Weights of a small image flow-matching model: arch dit.
Rows from block 3 of a small image flow-matching model, named by matrix and row number. Rows with one number belong to one neuron. Each number is 500 + 50 x the weight over its row's rms, rounded and kept within 0 to 999. All counts start at 0. Numbers have three digits each.
Before each neuron's rows are labels from the 100 images, of 14848 (inputs lightly noised), where the neuron reaches its highest value: "strongest on" is what is common among them. Only what is clearly more common there than usual is listed. The data: stained colorectal tissue patches (NCT-CRC-HE-100K).
# fc1: MLP up (model.blocks.3.mlp.fc1.weight, 768x192), inputs 0-95
# fc2: MLP down (model.blocks.3.mlp.fc2.weight, 192x768, transposed), outputs 0-95

strongest on: tissue: cancer-associated stroma
fc1.70:485470555430530547483468512442469537474388437468528462551436546444548515474513506466481617534493534444441463559496434537486528543468422510590538610548490583524485455464515411523479538504506541489497369458504436512526556464400657554478475489553493454584531467521475564538528459422563535468
fc2.70:464472492508492432500402452475481492508499411499578481478472508524584467504504502518486488467432424393453594474515423512556506484464462437538444411467594559380515500543425597432458566509494575448557513489496501483448501526529509438462468552507610599446520459514496459558496495508550454464

strongest on: tissue: adipose tissue
fc1.603:512471523463421459473471459513460496618574571506458537522505547517516495456483568451532561468563518499512529461492533458621499492528529488464411446472506474534511451493477493490491505571461578511616622493523432446458459536518403521444499480485523511411565563497581478528486572516469508405
fc2.603:495534507511526513520496465473541566374388496504499494484588567493533463427471542503473518532551430515485444470455593440395467499516471481534567400522467457438519485504498472436562483519481572597599436503498489492424484492548481572521477505426442472541553547595471532428421435544452502413

strongest on: tissue: mucus
fc1.448:490455510445523583456586407495526476493544465508435569445495464498576527559549450474484535525460508514538543525431500528473581521566472503548521484488517494519488546564488563520530572504480438524512450586532536536498562546460471548518431517490471556453463492488563497506481538490568470569
fc2.448:539424552486510398482409474444441440601504531495494497495531559460602503453478492525513454507497516533485502499517478624478610487510505551400390485428575440497541577471473480518482522551436536418465509545512450455492397514555547469435495603450478498629561520469414512406441451515497512467

strongest on: tissue: adipose tissue
fc1.243:477466518561534451479539461434559523561585481492416517444495540497482488523472452414572497616487616516521535541462541561509498540463418510412470494430526472579504552471453464569450426533445523546572471472573452488497396489484455518520604549481444508524511530481479606468478529407551473433
fc2.243:591517433488434496536545458496529522573562465499452468529503475470622460463477492494512469532524544433601716506489454489510565503525413535499430518556492482522606505437515429504538521533453506465432515550547475518514533477563543582503533551484480572546505493487497611514595506460440561444

strongest on: tissue: mucus
fc1.564:475507461562570428529539524503460465509585530519512468469499503448492525454430470401488501486542495522541501502459342429485527488475534444520477487457536568545454485432479527437605504612538511512500549487590483468543582472717544566501483497547445566493409467504606502450636492540507549520
fc2.564:525491540574445573512466476516527518513394627470492531544488512482509543481536441443483413531571559575423527512554378442468563456478515526462544571559592523504462509547501530561595487482526503477464547533470377474498464511432520450480443434502568432446468452570447474555502516541569408562

strongest on: tissue: lymphocytes
fc1.241:410462599503451501552428495518520493493565503559532258528502528496450478495541511506503451539492533546537591465470543462471558442492517589518458474482478560511493562515469545459508479450453505392576387419473496495507450481485496513551471461529461512461532511570440473450587453453445492562
fc2.241:601490465537452506458553437465525461507557532472469450511539516533370497510529476430570527552498500570457483507602618512559439453529488483466551495517447545498472468536527442565523458468453523433507515528518539472486488495427500478482509539541437445527498512512432503440468453463493514506

strongest on: tissue: mucus
fc1.443:421565546463468466480489532472489501503517499510457525469434426560494524428478478525535512570494495548446536454533522443460450448452428569473567374425511498504510546478484465531488504482450466456462485587492499546523536493463549509582493544486496434650391561520611581473502614549578579565
fc2.443:546436468436504532485533567499482504466520423507465474544493573544451501545477490493512495537551491481477484444452540442495471578492482511501437544622592480465448472512502542513573511442409493536467522482464517558501528462542492473416477522454513535324469526572487437561559408506603395543

strongest on: tissue: lymphocytes
fc1.363:514527447577511422510539545391475517420473558569501536415388533481453445508377440505492511529554517481538509480498537532440566531548489599647486469508470535488533520425442479478530491473531504431462493522471470520545423492527497541436475544501489471517544497478542469496497572435472449352
fc2.363:489484427435441541460482445540498551508544583470498526326578419510449475483547503510550592462492556477445475435479507529483581503534487418482556505402503495480460590531457534543560533488521502552454459354528538457570480544531453512475491489487485528422548514577360472462468488439507492569

strongest on: tissue: debris
fc1.748:545459473560481466506475486445546546536465499504501482522493530336458584423388457491492511556431428427540474465474537520403506549483559422432447563517516435621462591538550511531504532457515458569447533596501593661494479541429536398497498431525514451488506484551481537508599447537485522568
fc2.748:509593445484533505562499501412436505478477507441369470415559485566478623560433449451412557547416484478520496600529468591501519531537479550550535483437490434447494393536544422515500539620491508537491474412484380508350533482520557554548498530558467581494571500422573508477353524518479518535

strongest on: tissue: cancer-associated stroma
fc1.366:427482421541474508463519526539506483516491431526532495503464621531578363462443507479519545616625492565456500519542534539545484549475441433475479617460545533552444501515571497501509445496507425522465499485512459474489504436435407570471517513467498436567516446410524424558472467538496472601
fc2.366:564559422531508463493450539510557431487511443488552517508474495504607537512545470526577478498476509551418551544423565481551486426496433474509622412490479507478507475506542444452531506446541412522471515481559555471462510524499422569532475543430476579422560445497558567564524569549559455471

strongest on: tissue: normal colon mucosa
fc1.530:391543545497349538472478471415483591550584504485461465530498513453516524541512491512625480510516521499517500492491683405517498426546582520543542457497528490530448565558493493575509608505475409513504516415421445482469503472429466519471514374530520481446434506484404413428547497500523504455
fc2.530:558437548450611520486524513503511605345459516522493518531519493428530471466465458552622545527467464521468494486577657499445480575509616525467476557501496476474570503469512529499505580549494365420517468509538474496507505491485491486500516448551479479536495478545548562518506482499456507484

strongest on: tissue: tumour epithelium
fc1.515:458476455533526478505431519553492490431565461445456491536454402537511435499486520380447611567509455425446474522490532472434452497465505376487469552431576443490538516427519577639453367480428550464502545537578483455438503416514401456515483456557486504525503433483510608558498502509482386538
fc2.515:510514481456416478444352481487567452484559527497548504514529554540409519432534583451590566463532472504504543490566474511543539443454478543474448584453477470499578547468416567571590502486512504447522602521513525536516542510540504512514514502490438572660552513522595556479523541456498470469

strongest on: tissue: normal colon mucosa
fc1.212:560364433554541532515446577475464416522478499453531484563588491569515512465573498341569540511462528464480486553528544483470501467503438392526593519567482431549396549538568437508557444491435453551402426499485542474435481480477481492536460499475417496525481510416544398592492517515481503531
fc2.212:603403493438487504528531523490529477416504502508450525515490499441494466497467469465431513517594584479511479489502540519542568533405585526461500484531473468501447514409473434534419528478590515506482501469524517533493471602508445461436565539618374606462422585590531495569524482564475458508

strongest on: tissue: smooth muscle
fc1.545:507564435534502534557518517496525510486511553462547473439428517468537536494528495453534510499520524477466516524517534474526517629525441574460417595442446397518519465478526520381512613529428486504463473483598507482467447481422537494471530493506470494393567457463418513461544547418522448505
fc2.545:457437402507571505521488490449412581526518460499553498503534434459528526473488475474506525493498433528469522468504508442469559432583382497508650459489475464480422512551516497602607525522430518436503524523469462461474514395492487558525490389400557513524515485530513481553500334386447553475

strongest on: tissue: lymphocytes
fc1.613:490533445443554462464492502508486489457459464497440506590547516608506492409500486512498568435507415515600487392470507547528557461580540496514456519524513458512402396614481527530563374463488534473484521448419523444435534604545506553378470506489502560464449480399532481494422570547526468470
fc2.613:497527407508483559496485632554542628532560486498396499440579524518509518416567511514439488512446530580575487557536444555503540554501530580553486466406551394446485449482503606527500447515458467463472546448488532450564519489519548447609510534507469534537553422507423536501569455567512403426

strongest on: tissue: tumour epithelium
fc1.417:578427463504594436575517532511526462580514497474548531542541460480461467460534503444482483605506516482476407497480579481480435499531319507537535381561510552549529429543423564478545442503533517571518478519470507475448439461523438548424508512589532458501427463489483392635515450497476509526
fc2.417:441545457489497564457517458459428510433535534508566549524523499465500480475482454545485492526526489519463515471492542507497503463468381557450482446456458495502535520493454503527551433482595501447477537465573502435500509453549540487493498542470399622429493496529699550479491565448590446528

strongest on: tissue: mucus
fc1.596:520552433496484537550552507467571484491475472443475560487510530466559522497478599497556446426487530463546563543539541440579497574507627529506534506469446487450554437446564463531540494555487450404468405573507541414499561558506564597515503423444555577539467446447462493490522533500489491593
fc2.596:474506508487548479435476491514454502485458320541443522494512491457514462530439485522539518558550440426553477554474506478433497422538622442505420422514447497456449523500493585411561473545594442384446589436497469526536510538395423507479526468541416512540516487569391505485467509548537584515

strongest on: tissue: normal colon mucosa
fc1.561:546450586510575510475420532593514541510489531516495595559566508525545492488466503454529569525514530439490552581513528493522524512494395427480460492557486538498418495478446532462571440490512496520456481491521524505516534467493499523500553511544544492624571467533478544601509467476483462450
fc2.561:452534534476494505446599493500490529467576544477430496491536509479523573538439476536406464512548547572548495488496609483485483561528492473532496502540383518576536504516521461571566457500465485513500533491564568504498483448541496521547481409498410412424470491536409537466452556499492568502

strongest on: tissue: mucus
fc1.608:497520488514432549450467487530449520404529452542512462542559564605457459466536459498478508447472507436469421499435535542451577395545580523504507495506477498522520500475441566468445365504508514312514469501449524527499507427444415485580386560523556518498562530533496562470455514530437455527
fc2.608:463561574476551491388514489546583510518471418503517467498519417557469463525470489461454510506469520416400551498526502579513566552542625483500468487491500521472478501626498482543408399491504532563449523471532539464480500381474473487449342574509455536446563573522451487462465503517480503441

strongest on: tissue: lymphocytes
fc1.427:540512502523530533464511513419450497532439481580523501549526547516505535538533417498440454513538524439566370480493540481506385459594460558509441487474452552471481567478422487467483500405487508518517609456505525590512448504452433548526496531572488499487533502458532499417534474580547491495
fc2.427:413424597437535451551476507566447550512489465550454511495534490507465512373486513435492483457470637509577583526523517539546490590528470518423539526495535476516428495531491442554532528548405511489466382561471509513491420480539452505470565487624506461499552607474568489540521470553473553405

strongest on: tissue: lymphocytes
fc1.425:583539506528416441542494462396384570458468444472506533515575427534467504479560575554510419514507487458576439535477519409520497544544540497485550536525484542521437599521449497498510482441541532514485520566480550452520504476485496611631475475526609459529526521635517453467466553478363477504
fc2.425:556555572559589575432512498523428577477555487404485516472560495517437448516461508507525494546504594496508549475426541446457488460503442545566497549488468480512434484514597577488439556493502552497556451471501497573460487561584488441430522554443443482407521518596445510458537493460521517509

strongest on: tissue: lymphocytes
fc1.67:508463470494468506558541531475426385535445505487526591555465547496504500487475458493499474469479497565506584498554481501565552584540530422541487501506476540434434462479483490386502438449491439542400549553478498556460479572543438526400498509416554566449632496471484503499446496424455482562
fc2.67:509536456499604514563448482503537466473462486503418513556479376407444518414536599473468417463535491570585430525457504551466509422572598581525467486514467552487540573521469537555487521481482465481392456495515458459490429595459512416509490465472433376523544508410407429485455535459492551493

strongest on: tissue: tumour epithelium
fc1.592:516537439537489476550571456488479497455509578563490301519477534500515494415505485539522504510519543479559480539565521591491383478486512550492529575573450458565547496494525544486436480411504391468501429486474479509462531464487531501483539485534538481579446491586297512510556564416510575495
fc2.592:507381405543505523590429473440550565528495543481489471545482493483459531504538443528463449587524535507519566555356497633552356539453502556471475480480380459446476542489510471465436541492535395514464535490501503529527503455486551507530525462569490538384488505562587545450527466419551476558

strongest on: tissue: smooth muscle
fc1.431:517568458579541570533574479477477530599573467451526460429478505535533510514497502489510614565464511513425532523464648467462552490456584531495506505485501501560480610556491500496586539514528485525463497468518519538544434493448487477496525583533505516515457427479443489547407532502449515526
fc2.431:478562528506550537438506514537500500578489586482457443515469430418438537547509493436497468537477515446553581512499484507455444515505444554489555425472607502565502461498498479533404458551496566542589450526440512490518524484437464510601539404496493443523510462567471598471483532565525482545

strongest on: tissue: adipose tissue
fc1.693:504462573412519449554476490523432542624452460537489462500489591455592479512458526448564480537536466529547455491474515476493499480476510559559471395560574556565450482538441470412513454408450499517544522439473500531469475464485485524494525496489487484422515484645462416505531466432487434510
fc2.693:537600541463491574513568495510546529327546549493521513479520409443558501503508458394513561480529596574577502481496472504463523565509547545467525522459593638452608552529465525591563401476531521503580520532520464480519470495528454477505570506530469456534458515515562515513463543482467597498

strongest on: tissue: adipose tissue
fc1.739:495489451477527490491516481553482491435581448500475430585542506483509500491472421473461509536417503467523562471581568472467459477505575372510442496527453438607447523494479394444449510471527566609519426474430423498474483432494485521461524516437511477538412501517497527510522560552498480406
fc2.739:467524499497495480578559486495495524564394467516517449489527437528634538508486563542512458490478558433514401559382447492448444479504566452513449464475489481486590502465490551541501501496472530514585508480516484478501494485546525526551527514527494442411454500501523497520491429557537518465

strongest on: tissue: cancer-associated stroma
fc1.30:593543551432490498452535474546503501424497402521525552467510572539415439583452424464542475494483486427472442461441428545511547499532534464559525463472483514469407458493545524461529495506497491454505520464481566549465536482501514532464419521557519518443530481518573585542443628431419508449
fc2.30:573495521520464524411478530479342470462488434510515499525474480468433443479528514528572488498448476434493480512475401509482536463514535582431485504532430499552517509423563486434481486502526519440491548485530542510549504450426437542447509528545449547602620494447449458485489465510492454581

strongest on: tissue: lymphocytes
fc1.393:496463496411495483523505582638492487487513476454579514490560557424541486468568461533497524453596485477522594577485511525520473496439482473545545515537521474476479422495498465514476508480468495498460486593591583535461525460536533560479501483506509482511533504494542500438539547517531524570
fc2.393:471476457574552496474540483456536416509487424528461495576400506565487580396532474481465569535499549494516437484554499494527520514534455462451434512532564446485529595499493564459539566499569451471506513487491541554472455539523527370582530567541473559486464522476483401636544506482425411467

strongest on: tissue: tumour epithelium
fc1.367:505486562506493442547416539567506462421664448477494496477472389517450532490465439542473594519520533548448499494544572398483446567585454480469492443461439487512537432474583590439506548515502507484404491516547469539531521510456482536478473462544503563522506478495518557533462516470632559498
fc2.367:590477405441392481487386499503579506429535460483505549545476486480585507505459472472530531494489538512471500487568517484560527555479614493465597554533504490556451499505447516528536529468524511543574503474513551565512511538518536508463461560514529554634546539509547523489485524495518373469

strongest on: tissue: tumour epithelium
fc1.529:439539431580472453503436516542513554516550428559604508462503515492508428389487454518525538491493475514533474516513531481430511439502589368615507513516521481494445394489514446469565544510542541611527496482442536436379477532490534528534528461564492476554531468526521526604452487471401496445
fc2.529:512453572497573503458516528468481555484533507536586499516491461490441500604490544541559423455522602483509496524579497478549478501522501469414511490546506505421463454472530462523442522490589403467483499505528569394605500531468492527420514558506466434518466461544546491549532506527581592486

strongest on: tissue: tumour epithelium
fc1.128:453529620510479546516511549525534457450482485490544355473493468526441458472488597431543539547517471505508553484530464530460476539424413461495476496462536461514488524505457558549502405600506451464583501460474559488441456590623504529577528522571562561560449498591434509550555520440516521520
fc2.128:448540545483592521495443461469500552534459430499535490491504519482466459537418427412500472512534461481530447541483424552528536466303456496574503458563492400559430457506508518425444464472554473537594547579512473480436601542422514494457479479545401506470640526435653563496474502408502422477

strongest on: tissue: tumour epithelium
fc1.178:499409556540520538523472456489501463482486525585520471533415445452451585492543475477539536584413486496510605517494506567486543547542527574687474522562465561594483504470497526516532495537492525486490494506509476501581608460489542559423467553553468501525439505526507509511453509523470493511
fc2.178:502455518529527455479405471495559508540518511523578493480463557454503545470539489637513521542461547382557506496510478514521474483522507549448474373470454491438587444470458548440453522503509541410501401463467457486473487438431437477581484532475688535477548560520606439548528532537551481506

strongest on: tissue: cancer-associated stroma
fc1.652:505491573502437572442431537472606502448475496552520465582559488396524495546445512538454431478492482459474491489688483571486561490502525585449496483542524461479490464521440493477538547507413438459552499465535511613410414482556484431467471542504449476500534535478514491537517495536578501439
fc2.652:451517516478579472498450462459387450617452456523525508509490421529536460461491512593554580501508482490501489588363436563460513498559491527484500485465465484446471563469431536483524536520407414486616429519512469565526545449533527501491486519521511535468515457505512511512561589577472433456

strongest on: tissue: normal colon mucosa
fc1.378:513417583527488475485452450456475537553502583503460426486436535531513432499567525560528468537538604491452423480548507510531469579506488441407505494430488460435470541668465468533509419520460439434530508572463509458471442527540508485499597479533526539568496516548498513646519565443506483470
fc2.378:471529568541429540477493447481527468516491509455406484483461453514509420557481441534531489608521550490459571477584448508456465480437528490504488593480519461555502527442451605533513423544536425509589522449506465609583481543577500407522601541541508600464563440520456501394514495470461418494

strongest on: tissue: smooth muscle; tissue: mucus
fc1.26:427543415431503474527515476486540519532511492495522553492505516541501556488457461528581450586411552534411465504460519488495498521494427480524474539478468511487485528525519488532438497514499425544567539461437482519553497543520442544444518533510615476535568416579434417471548533396448457537
fc2.26:515426507549491505514473490482405462399484573476494487563506413407520437499503606551561505485534467477401567481481568490471499465429474510536513531479468584502465539593481429520398607503410439526570448498550498567502502475466469487521529616424498610507568491488542504553605491508526454507

strongest on: tissue: cancer-associated stroma
fc1.301:522565462403529558561493493547561481446572505487511599601585564581464488457446490505514535416465474429631493564534531528488532503563473511561497459540557361477443433433568584472477417507434518374485417473461483451450422469509515606529432470443476515451489472524429533537438522451422523375
fc2.301:457552509483474558421505496510384490519469535526551495504505475451676442502520556519495523576458469535413502497521530536453532474488516523508506460542539526376494465465497622509513461489554434539558501565524473540457492424497498544505451465485458444397535448475524405518482525486622522584

strongest on: tissue: cancer-associated stroma
fc1.127:434497481505400577470514552537529457457442523410477483565492485467550504516431467563449555484556548513501581481468555472538536451455390479449508519539515499507524526458502464567443493504476450464517595519414452558478396495587512508474507495433425506517576492472508498520503597475444501537
fc2.127:507477486551608463450430493497419502514595495490459489492507487490574490510529492520484468553552484471590452441487508466525523517461350441541481484494515425454497508482526530401392507478479538516518385510547477469524530538431513467526510476451533574503581478476571501528505431478476509440

strongest on: tissue: mucus
fc1.135:447457514501543488536548454499494457536515457466478480295524531538510476439478405463500507432535586528417525547503485471572414410602429449484483505519462508480487438446449521450478518548527580487464512490451411560392425454471533541484461468508485541499415601449508486487539575487551522397
fc2.135:519450464565460509494467512479460567480510420455529538392466465591536548466579453567555579511479471530444415528507488410487438579498424580468530521494519508503459475486504495519493501497552571407435478583487445472536475487533559521582480479518509495457427377452501465542537481495532465490

strongest on: tissue: adipose tissue
fc1.742:382568386491481500498541534488544551482527533535530439528551501434454468513508496382553482544607461513555596553433609499454533570509536510561569506477545512548482561468518549479441427471490559481551463488542526501457511469517441482562553565453548477532542504522359584458589450532542468586
fc2.742:587488354516522473466488558514499568527481410505538511520526471503475464464476446416501529512434687488566508531547532518591510544487399497467359494519549493494559447441516439445429510467496513512465543491531479407486477500499490551473559505527420566561596535462596437562486599507535467519

strongest on: tissue: mucus
fc1.548:492494504466459484490464492468491542488522592387538448401460485477558502498548497378470440577538460482528472475579548488406454477509515522471518482527521493461406431513423465603453455549492417428533514471515519496417488398481500540455575377483480450541403493433412453494550474496450517500
fc2.548:465488478570565568514568541474560577430538495495552489510465501572589458501510456492467533521432488508519455508439550476573486517446558506402448477489488482555552492310488492412541564483520424521526430521518545509562544409495576499558544441482531541504414540538529554485494569534487504544

strongest on: tissue: mucus
fc1.639:537472525538434395529560390436529500415484512392533511438481546507519430512388474574483513587488514467533556407507523528577526505494434489531545456523536444491461455534569472530482521609503471529549523465532504498509497552483534567563440488431466516468471474564486449582447569482468517498
fc2.639:441559521467577492439441479536511581496495514457537457525498489556459489491442520559593518467414522498557441517569501468514472533471539530575496555515436593504365489570586597490629545547442469444506442498479529461413517456536519400460440562568484406474532469483537544514496471484408563494

strongest on: tissue: cancer-associated stroma
fc1.262:558517521482371551505538518466452465517556487501530519523591505486526532519514503497429519484502474406556479469541412511491440503557600527544493453449647435531551454500540531575450457483443665493461505523494522517469431538527472469455483514624376571481496524528501483462454544468368526553
fc2.262:462446578468616511402437428475567494501471485529545524504476587442534509501488545611420522481490487436572541490495406550498459538539570571487521520492642489475423519561546503486366456522464623429457584527512450486509516544501499517476527611575611528502519480499448517448502442430443530492

strongest on: tissue: smooth muscle
fc1.540:484514498514546533529589503478569457481537509512467487529545518482559484475474495511577442615496488478462428518466587366511558569474534510520483587493507543461467508500565487523472539508510426512572552590501524413467467492544504546628522465507471473565573518650520511505511404450404479568
fc2.540:556499490509486556451405539486422510491387418466453522512495453404543466549477515473509544527466558530440574504531489509512514421442537465538549353526440549505475492604545485539490440499553415518542455443531516504547531443453572511544471476544614579485525460481512505511517537513449530496

strongest on: tissue: mucus; tissue: normal colon mucosa
fc1.539:470506527498415430492430497472507474444477488514589467481415434541505547453632610450519444487463496532534532472492443474327552512529538499602470446558510449493550431476489555468453462463488415602463458404461479522453476399558556559495430533509520401459533588392455488527504502456614501445
fc2.539:513504546525525467482563566549467397564606462467567467550540583567570509515441464401520462492529495470530484563482540512495514593545521464479505509459570402525480444558479402530510532517492457537561475567452464511532553400490513490529454488467526546554484525532561567432435470463535425553

strongest on: tissue: smooth muscle
fc1.290:406477490574539557476536468559394427476490541536487537494539489481529556512490547545521503598598507485482448453611576524523510549465505422557477481540464498475525469549550473626442420439527451534460459548482446536500466511596395515462445552537572508532548476499557435499487528444459492479
fc2.290:573514476484502477417446475469612480529500487435415477454560531448532415440480458529588428487514582500438486601430526432515472457476489375510573525499493492509481474455536544460447401450570424455493531495541484494509443531415397476564433550529420503481598446599505563510558471414489574418

strongest on: tissue: cancer-associated stroma
fc1.71:367483498520416508502462537516500497511464549449451435535533524491493480457482517419636515549489460515503512533527536457539503500521500521501419481483479465525417485491589569575553487478509507450521493535492455552508494444499510472428574486544503523495522490501476443480470615396484446509
fc2.71:612436501443647507442426472488470586587447539519472488490547523537466439476475519501557409512495496579492561466517520527454543422502526596518516533565522437581511485496619400375543477519539516526567519553460531433555537527459500511464549524552451515492548439479474608518541452447499575491

strongest on: tissue: cancer-associated stroma
fc1.662:470582500497459467430613450419567469466402495506455480467514518594552581499555454550557419444499515455476564528463427556538550576546662482497483537488496453491511507538524469500442454482489447461410549461506515480387477511483592514511535534495578483489512528466490475506465509461544412462
fc2.662:502436508472479463401416478493477510510533516512472512508486531534639477494542510423563484456483452412477520493476552513554578492502551527431594456491441534525497515487441527474461469478622501497371521502506484515551479397513547563451538561523446496494490533424542490449534546450488519499

strongest on: tissue: smooth muscle
fc1.161:499442486502508514548505468580484509519501515441564424440579491601537531576457467488413513516394458485537547500534514496563517433491524558424460483544486464414521405411508541471608485524465552474510431512466451526537542534526524534421529524590447528481544580461569654531401534446511500405
fc2.161:507587421464394473510490522575463522454491510506557480489554462546455546419433504441502419502442562450439426553451477531562495580486475460467549517453422405549423502578525475489519376552469412436549440461532585453490469481443455518536452461566613475545523460438475444478543563534463512460

strongest on: tissue: normal colon mucosa
fc1.630:573535506594503548574474547564592448400572438505482436582457510534511506521506498503489509550548444482472519548453497524466462525427490500579452462457577571476539503471496483587543490530515495434495493462560442494524547464495469513559470579565473508548441406470495547514453556499501509567
fc2.630:428386450503506467490566499555360456584475529479558519563505513481443481501527522530435484518559491509573489501540472579460414494494427624489414475538534486490500487496423527476505507538517453511499507593418497530456475411496449533496468499634428499509617424523496505475503492598477464573

strongest on: tissue: normal colon mucosa
fc1.144:482465460486452455474530432540415525516459536520566504500480505569477500486486517564557557551548537502463466577482427582552519419510518463385525601485406515540444457456521542487544466519491460583463516508562522469498592524511483456549555515399436434601549489484533590538591515429450500516
fc2.144:569432592544497484555431502475566482555464481481531531502508434498425505478492504499425495533486562530472526522408397512519486508498533479448424558500558485469547497549485502422497471487522545500514495468519510446493491535520605469487548620527474552423448559490483515477492585466532437527

strongest on: tissue: cancer-associated stroma
fc1.708:498436571538437532533502427493443421492520546434563562528507572487538539449513493411507522563442471508560461527562427508464502441560485437481534493489455455502524446487649616435504447499537565519481458512558541566488460505514576537459511515500433528512563439500661507466459482394476504471
fc2.708:681523582458601525524473444466512459596516538464597492478476488508599504474529501454489489528517509507531564476388394536560491582514506493484422494459501435482499557508592434512485440478584558433439468484539508458512492528495618473548511575557527515558570522476438514504507486421500496491

strongest on: tissue: cancer-associated stroma
fc1.371:469473533498518492531379474481460442458485373485494441465503579469559497428460507549546540484467456472532517512457486480471486486491453461463523486499497497407463506495509531500554468408547529528500474494523471545546527337557478480476434598504479561545560527476508493510524481454577468539
fc2.371:579475481500513465546547526501497503567503524467559546506515498473594507516478503541534487506421537461542496455495438501467587532508464550515380520542578515567492451546527453507559429523545546554484484483487485439432449352445537512523467548430506481476541578422435442488508542502489612567

strongest on: tissue: mucus
fc1.556:512436519564532458466531497535510488508456599498473491525625497545502495412547454430486606535577616484481574478487613537517499535447541485526557461542488501580514500546605504537498493503500543447489519397484475532421500492427488508495571512562535542548468584551516476609523510501430517517
fc2.556:518484475480433539548505508541580522508477450502543528507482499518412480500480559612587480512412577440550549564538468480524573529463472555537479485542446513550564437575496486455481529476458468441518548454479515571446523524377503526480512456453569531599476459492514592558468399523451545544

strongest on: tissue: mucus
fc1.68:582552421562460483493529482475561475492448540460520462401549485487574553497491493420367508544465496530507461486427503485446502463513569462497465399488506504465495533515554475438533578532517452489550511416549544428502571456613428507403501434497354469501468514459464552495476525565509473530
fc2.68:444562450549594523454460529495448437532629525487508497489481601578604575523542498414407533482496449553521557475540432483543500517547575423509524524498499466510470526513543519568560561552493474527453576544470505539514520415448438478468472504476631556520417539517438472440481436554534456486

strongest on: tissue: debris
fc1.582:474482511612505465506496546647460592470406422676614473496558492551507517508462543492505583576491502571486540391477511467530546596482398565465464497500524487543502451534483504494503521621566495476526594598462447397489536511549562445571483571516524522452581425517571480513536518474522492457
fc2.582:500489434433505501512471506415504503542599460378568461467436477537499433607567511487498613431564502543459439657516495534601548405513444449514551476478513489425484497522486559476509501425569531556525406596484520623417569483538534492528511569485503504516602551474512469445548469457486553581

strongest on: tissue: smooth muscle
fc1.252:579437407498481447434621456519477455549512523440548406493504556580518441475505478400517415508487524459571494506424567554497517417569574420454506521516413481482506472537377475530458472483429463495525528454426461512398494480490519474477478538453401519478479460499475486562533526528399531475
fc2.252:394550499577399501361328509492512473482541607503504499478445460503462526507522473463485533502550513489544590475550551466508469522542607517475438478549341493481452459478418529447509536512401492503442473511498509523528499433527503488488417458470602402578477516538463393518465474519474540488

strongest on: tissue: adipose tissue; tissue: normal colon mucosa
fc1.335:488510406458499501464520475433489528569510456486419455492544470547490530529549572553567551505526616519517478468424612559538556493485410537482499415574529520513549533578333524627580510497428454544479478519521473521423513486488456486536481571534569480532528517542452596544499407547455504505
fc2.335:539423443442462498475462501420487597454514508545442520555561579515426548514506434513604455508503451497454476520571592457436490472530453575522491504513503465487400503438349464409641513482511473529511516490476543508504458487511472576415439514467412524586620524524554521481509506553486547546

strongest on: tissue: mucus
fc1.229:513534463524560567561530490438450448550488510464482407491540483523587511535546479516480521555449509520525509555485551557429504552405535542464466459608546594529472485528482520504456549395559489532451425512459518605518503511513498553465480517552516484553526518544498530532489584473508565526
fc2.229:490559452539510478470484521489495484448567527490448513477471475510624554513481468472464473504474471505462517418507591535525530455471508428537577484498567577543497502425466502494433507425553483547480513447559538372497472521517490461538479411490443531394483511511541504516503443491499533496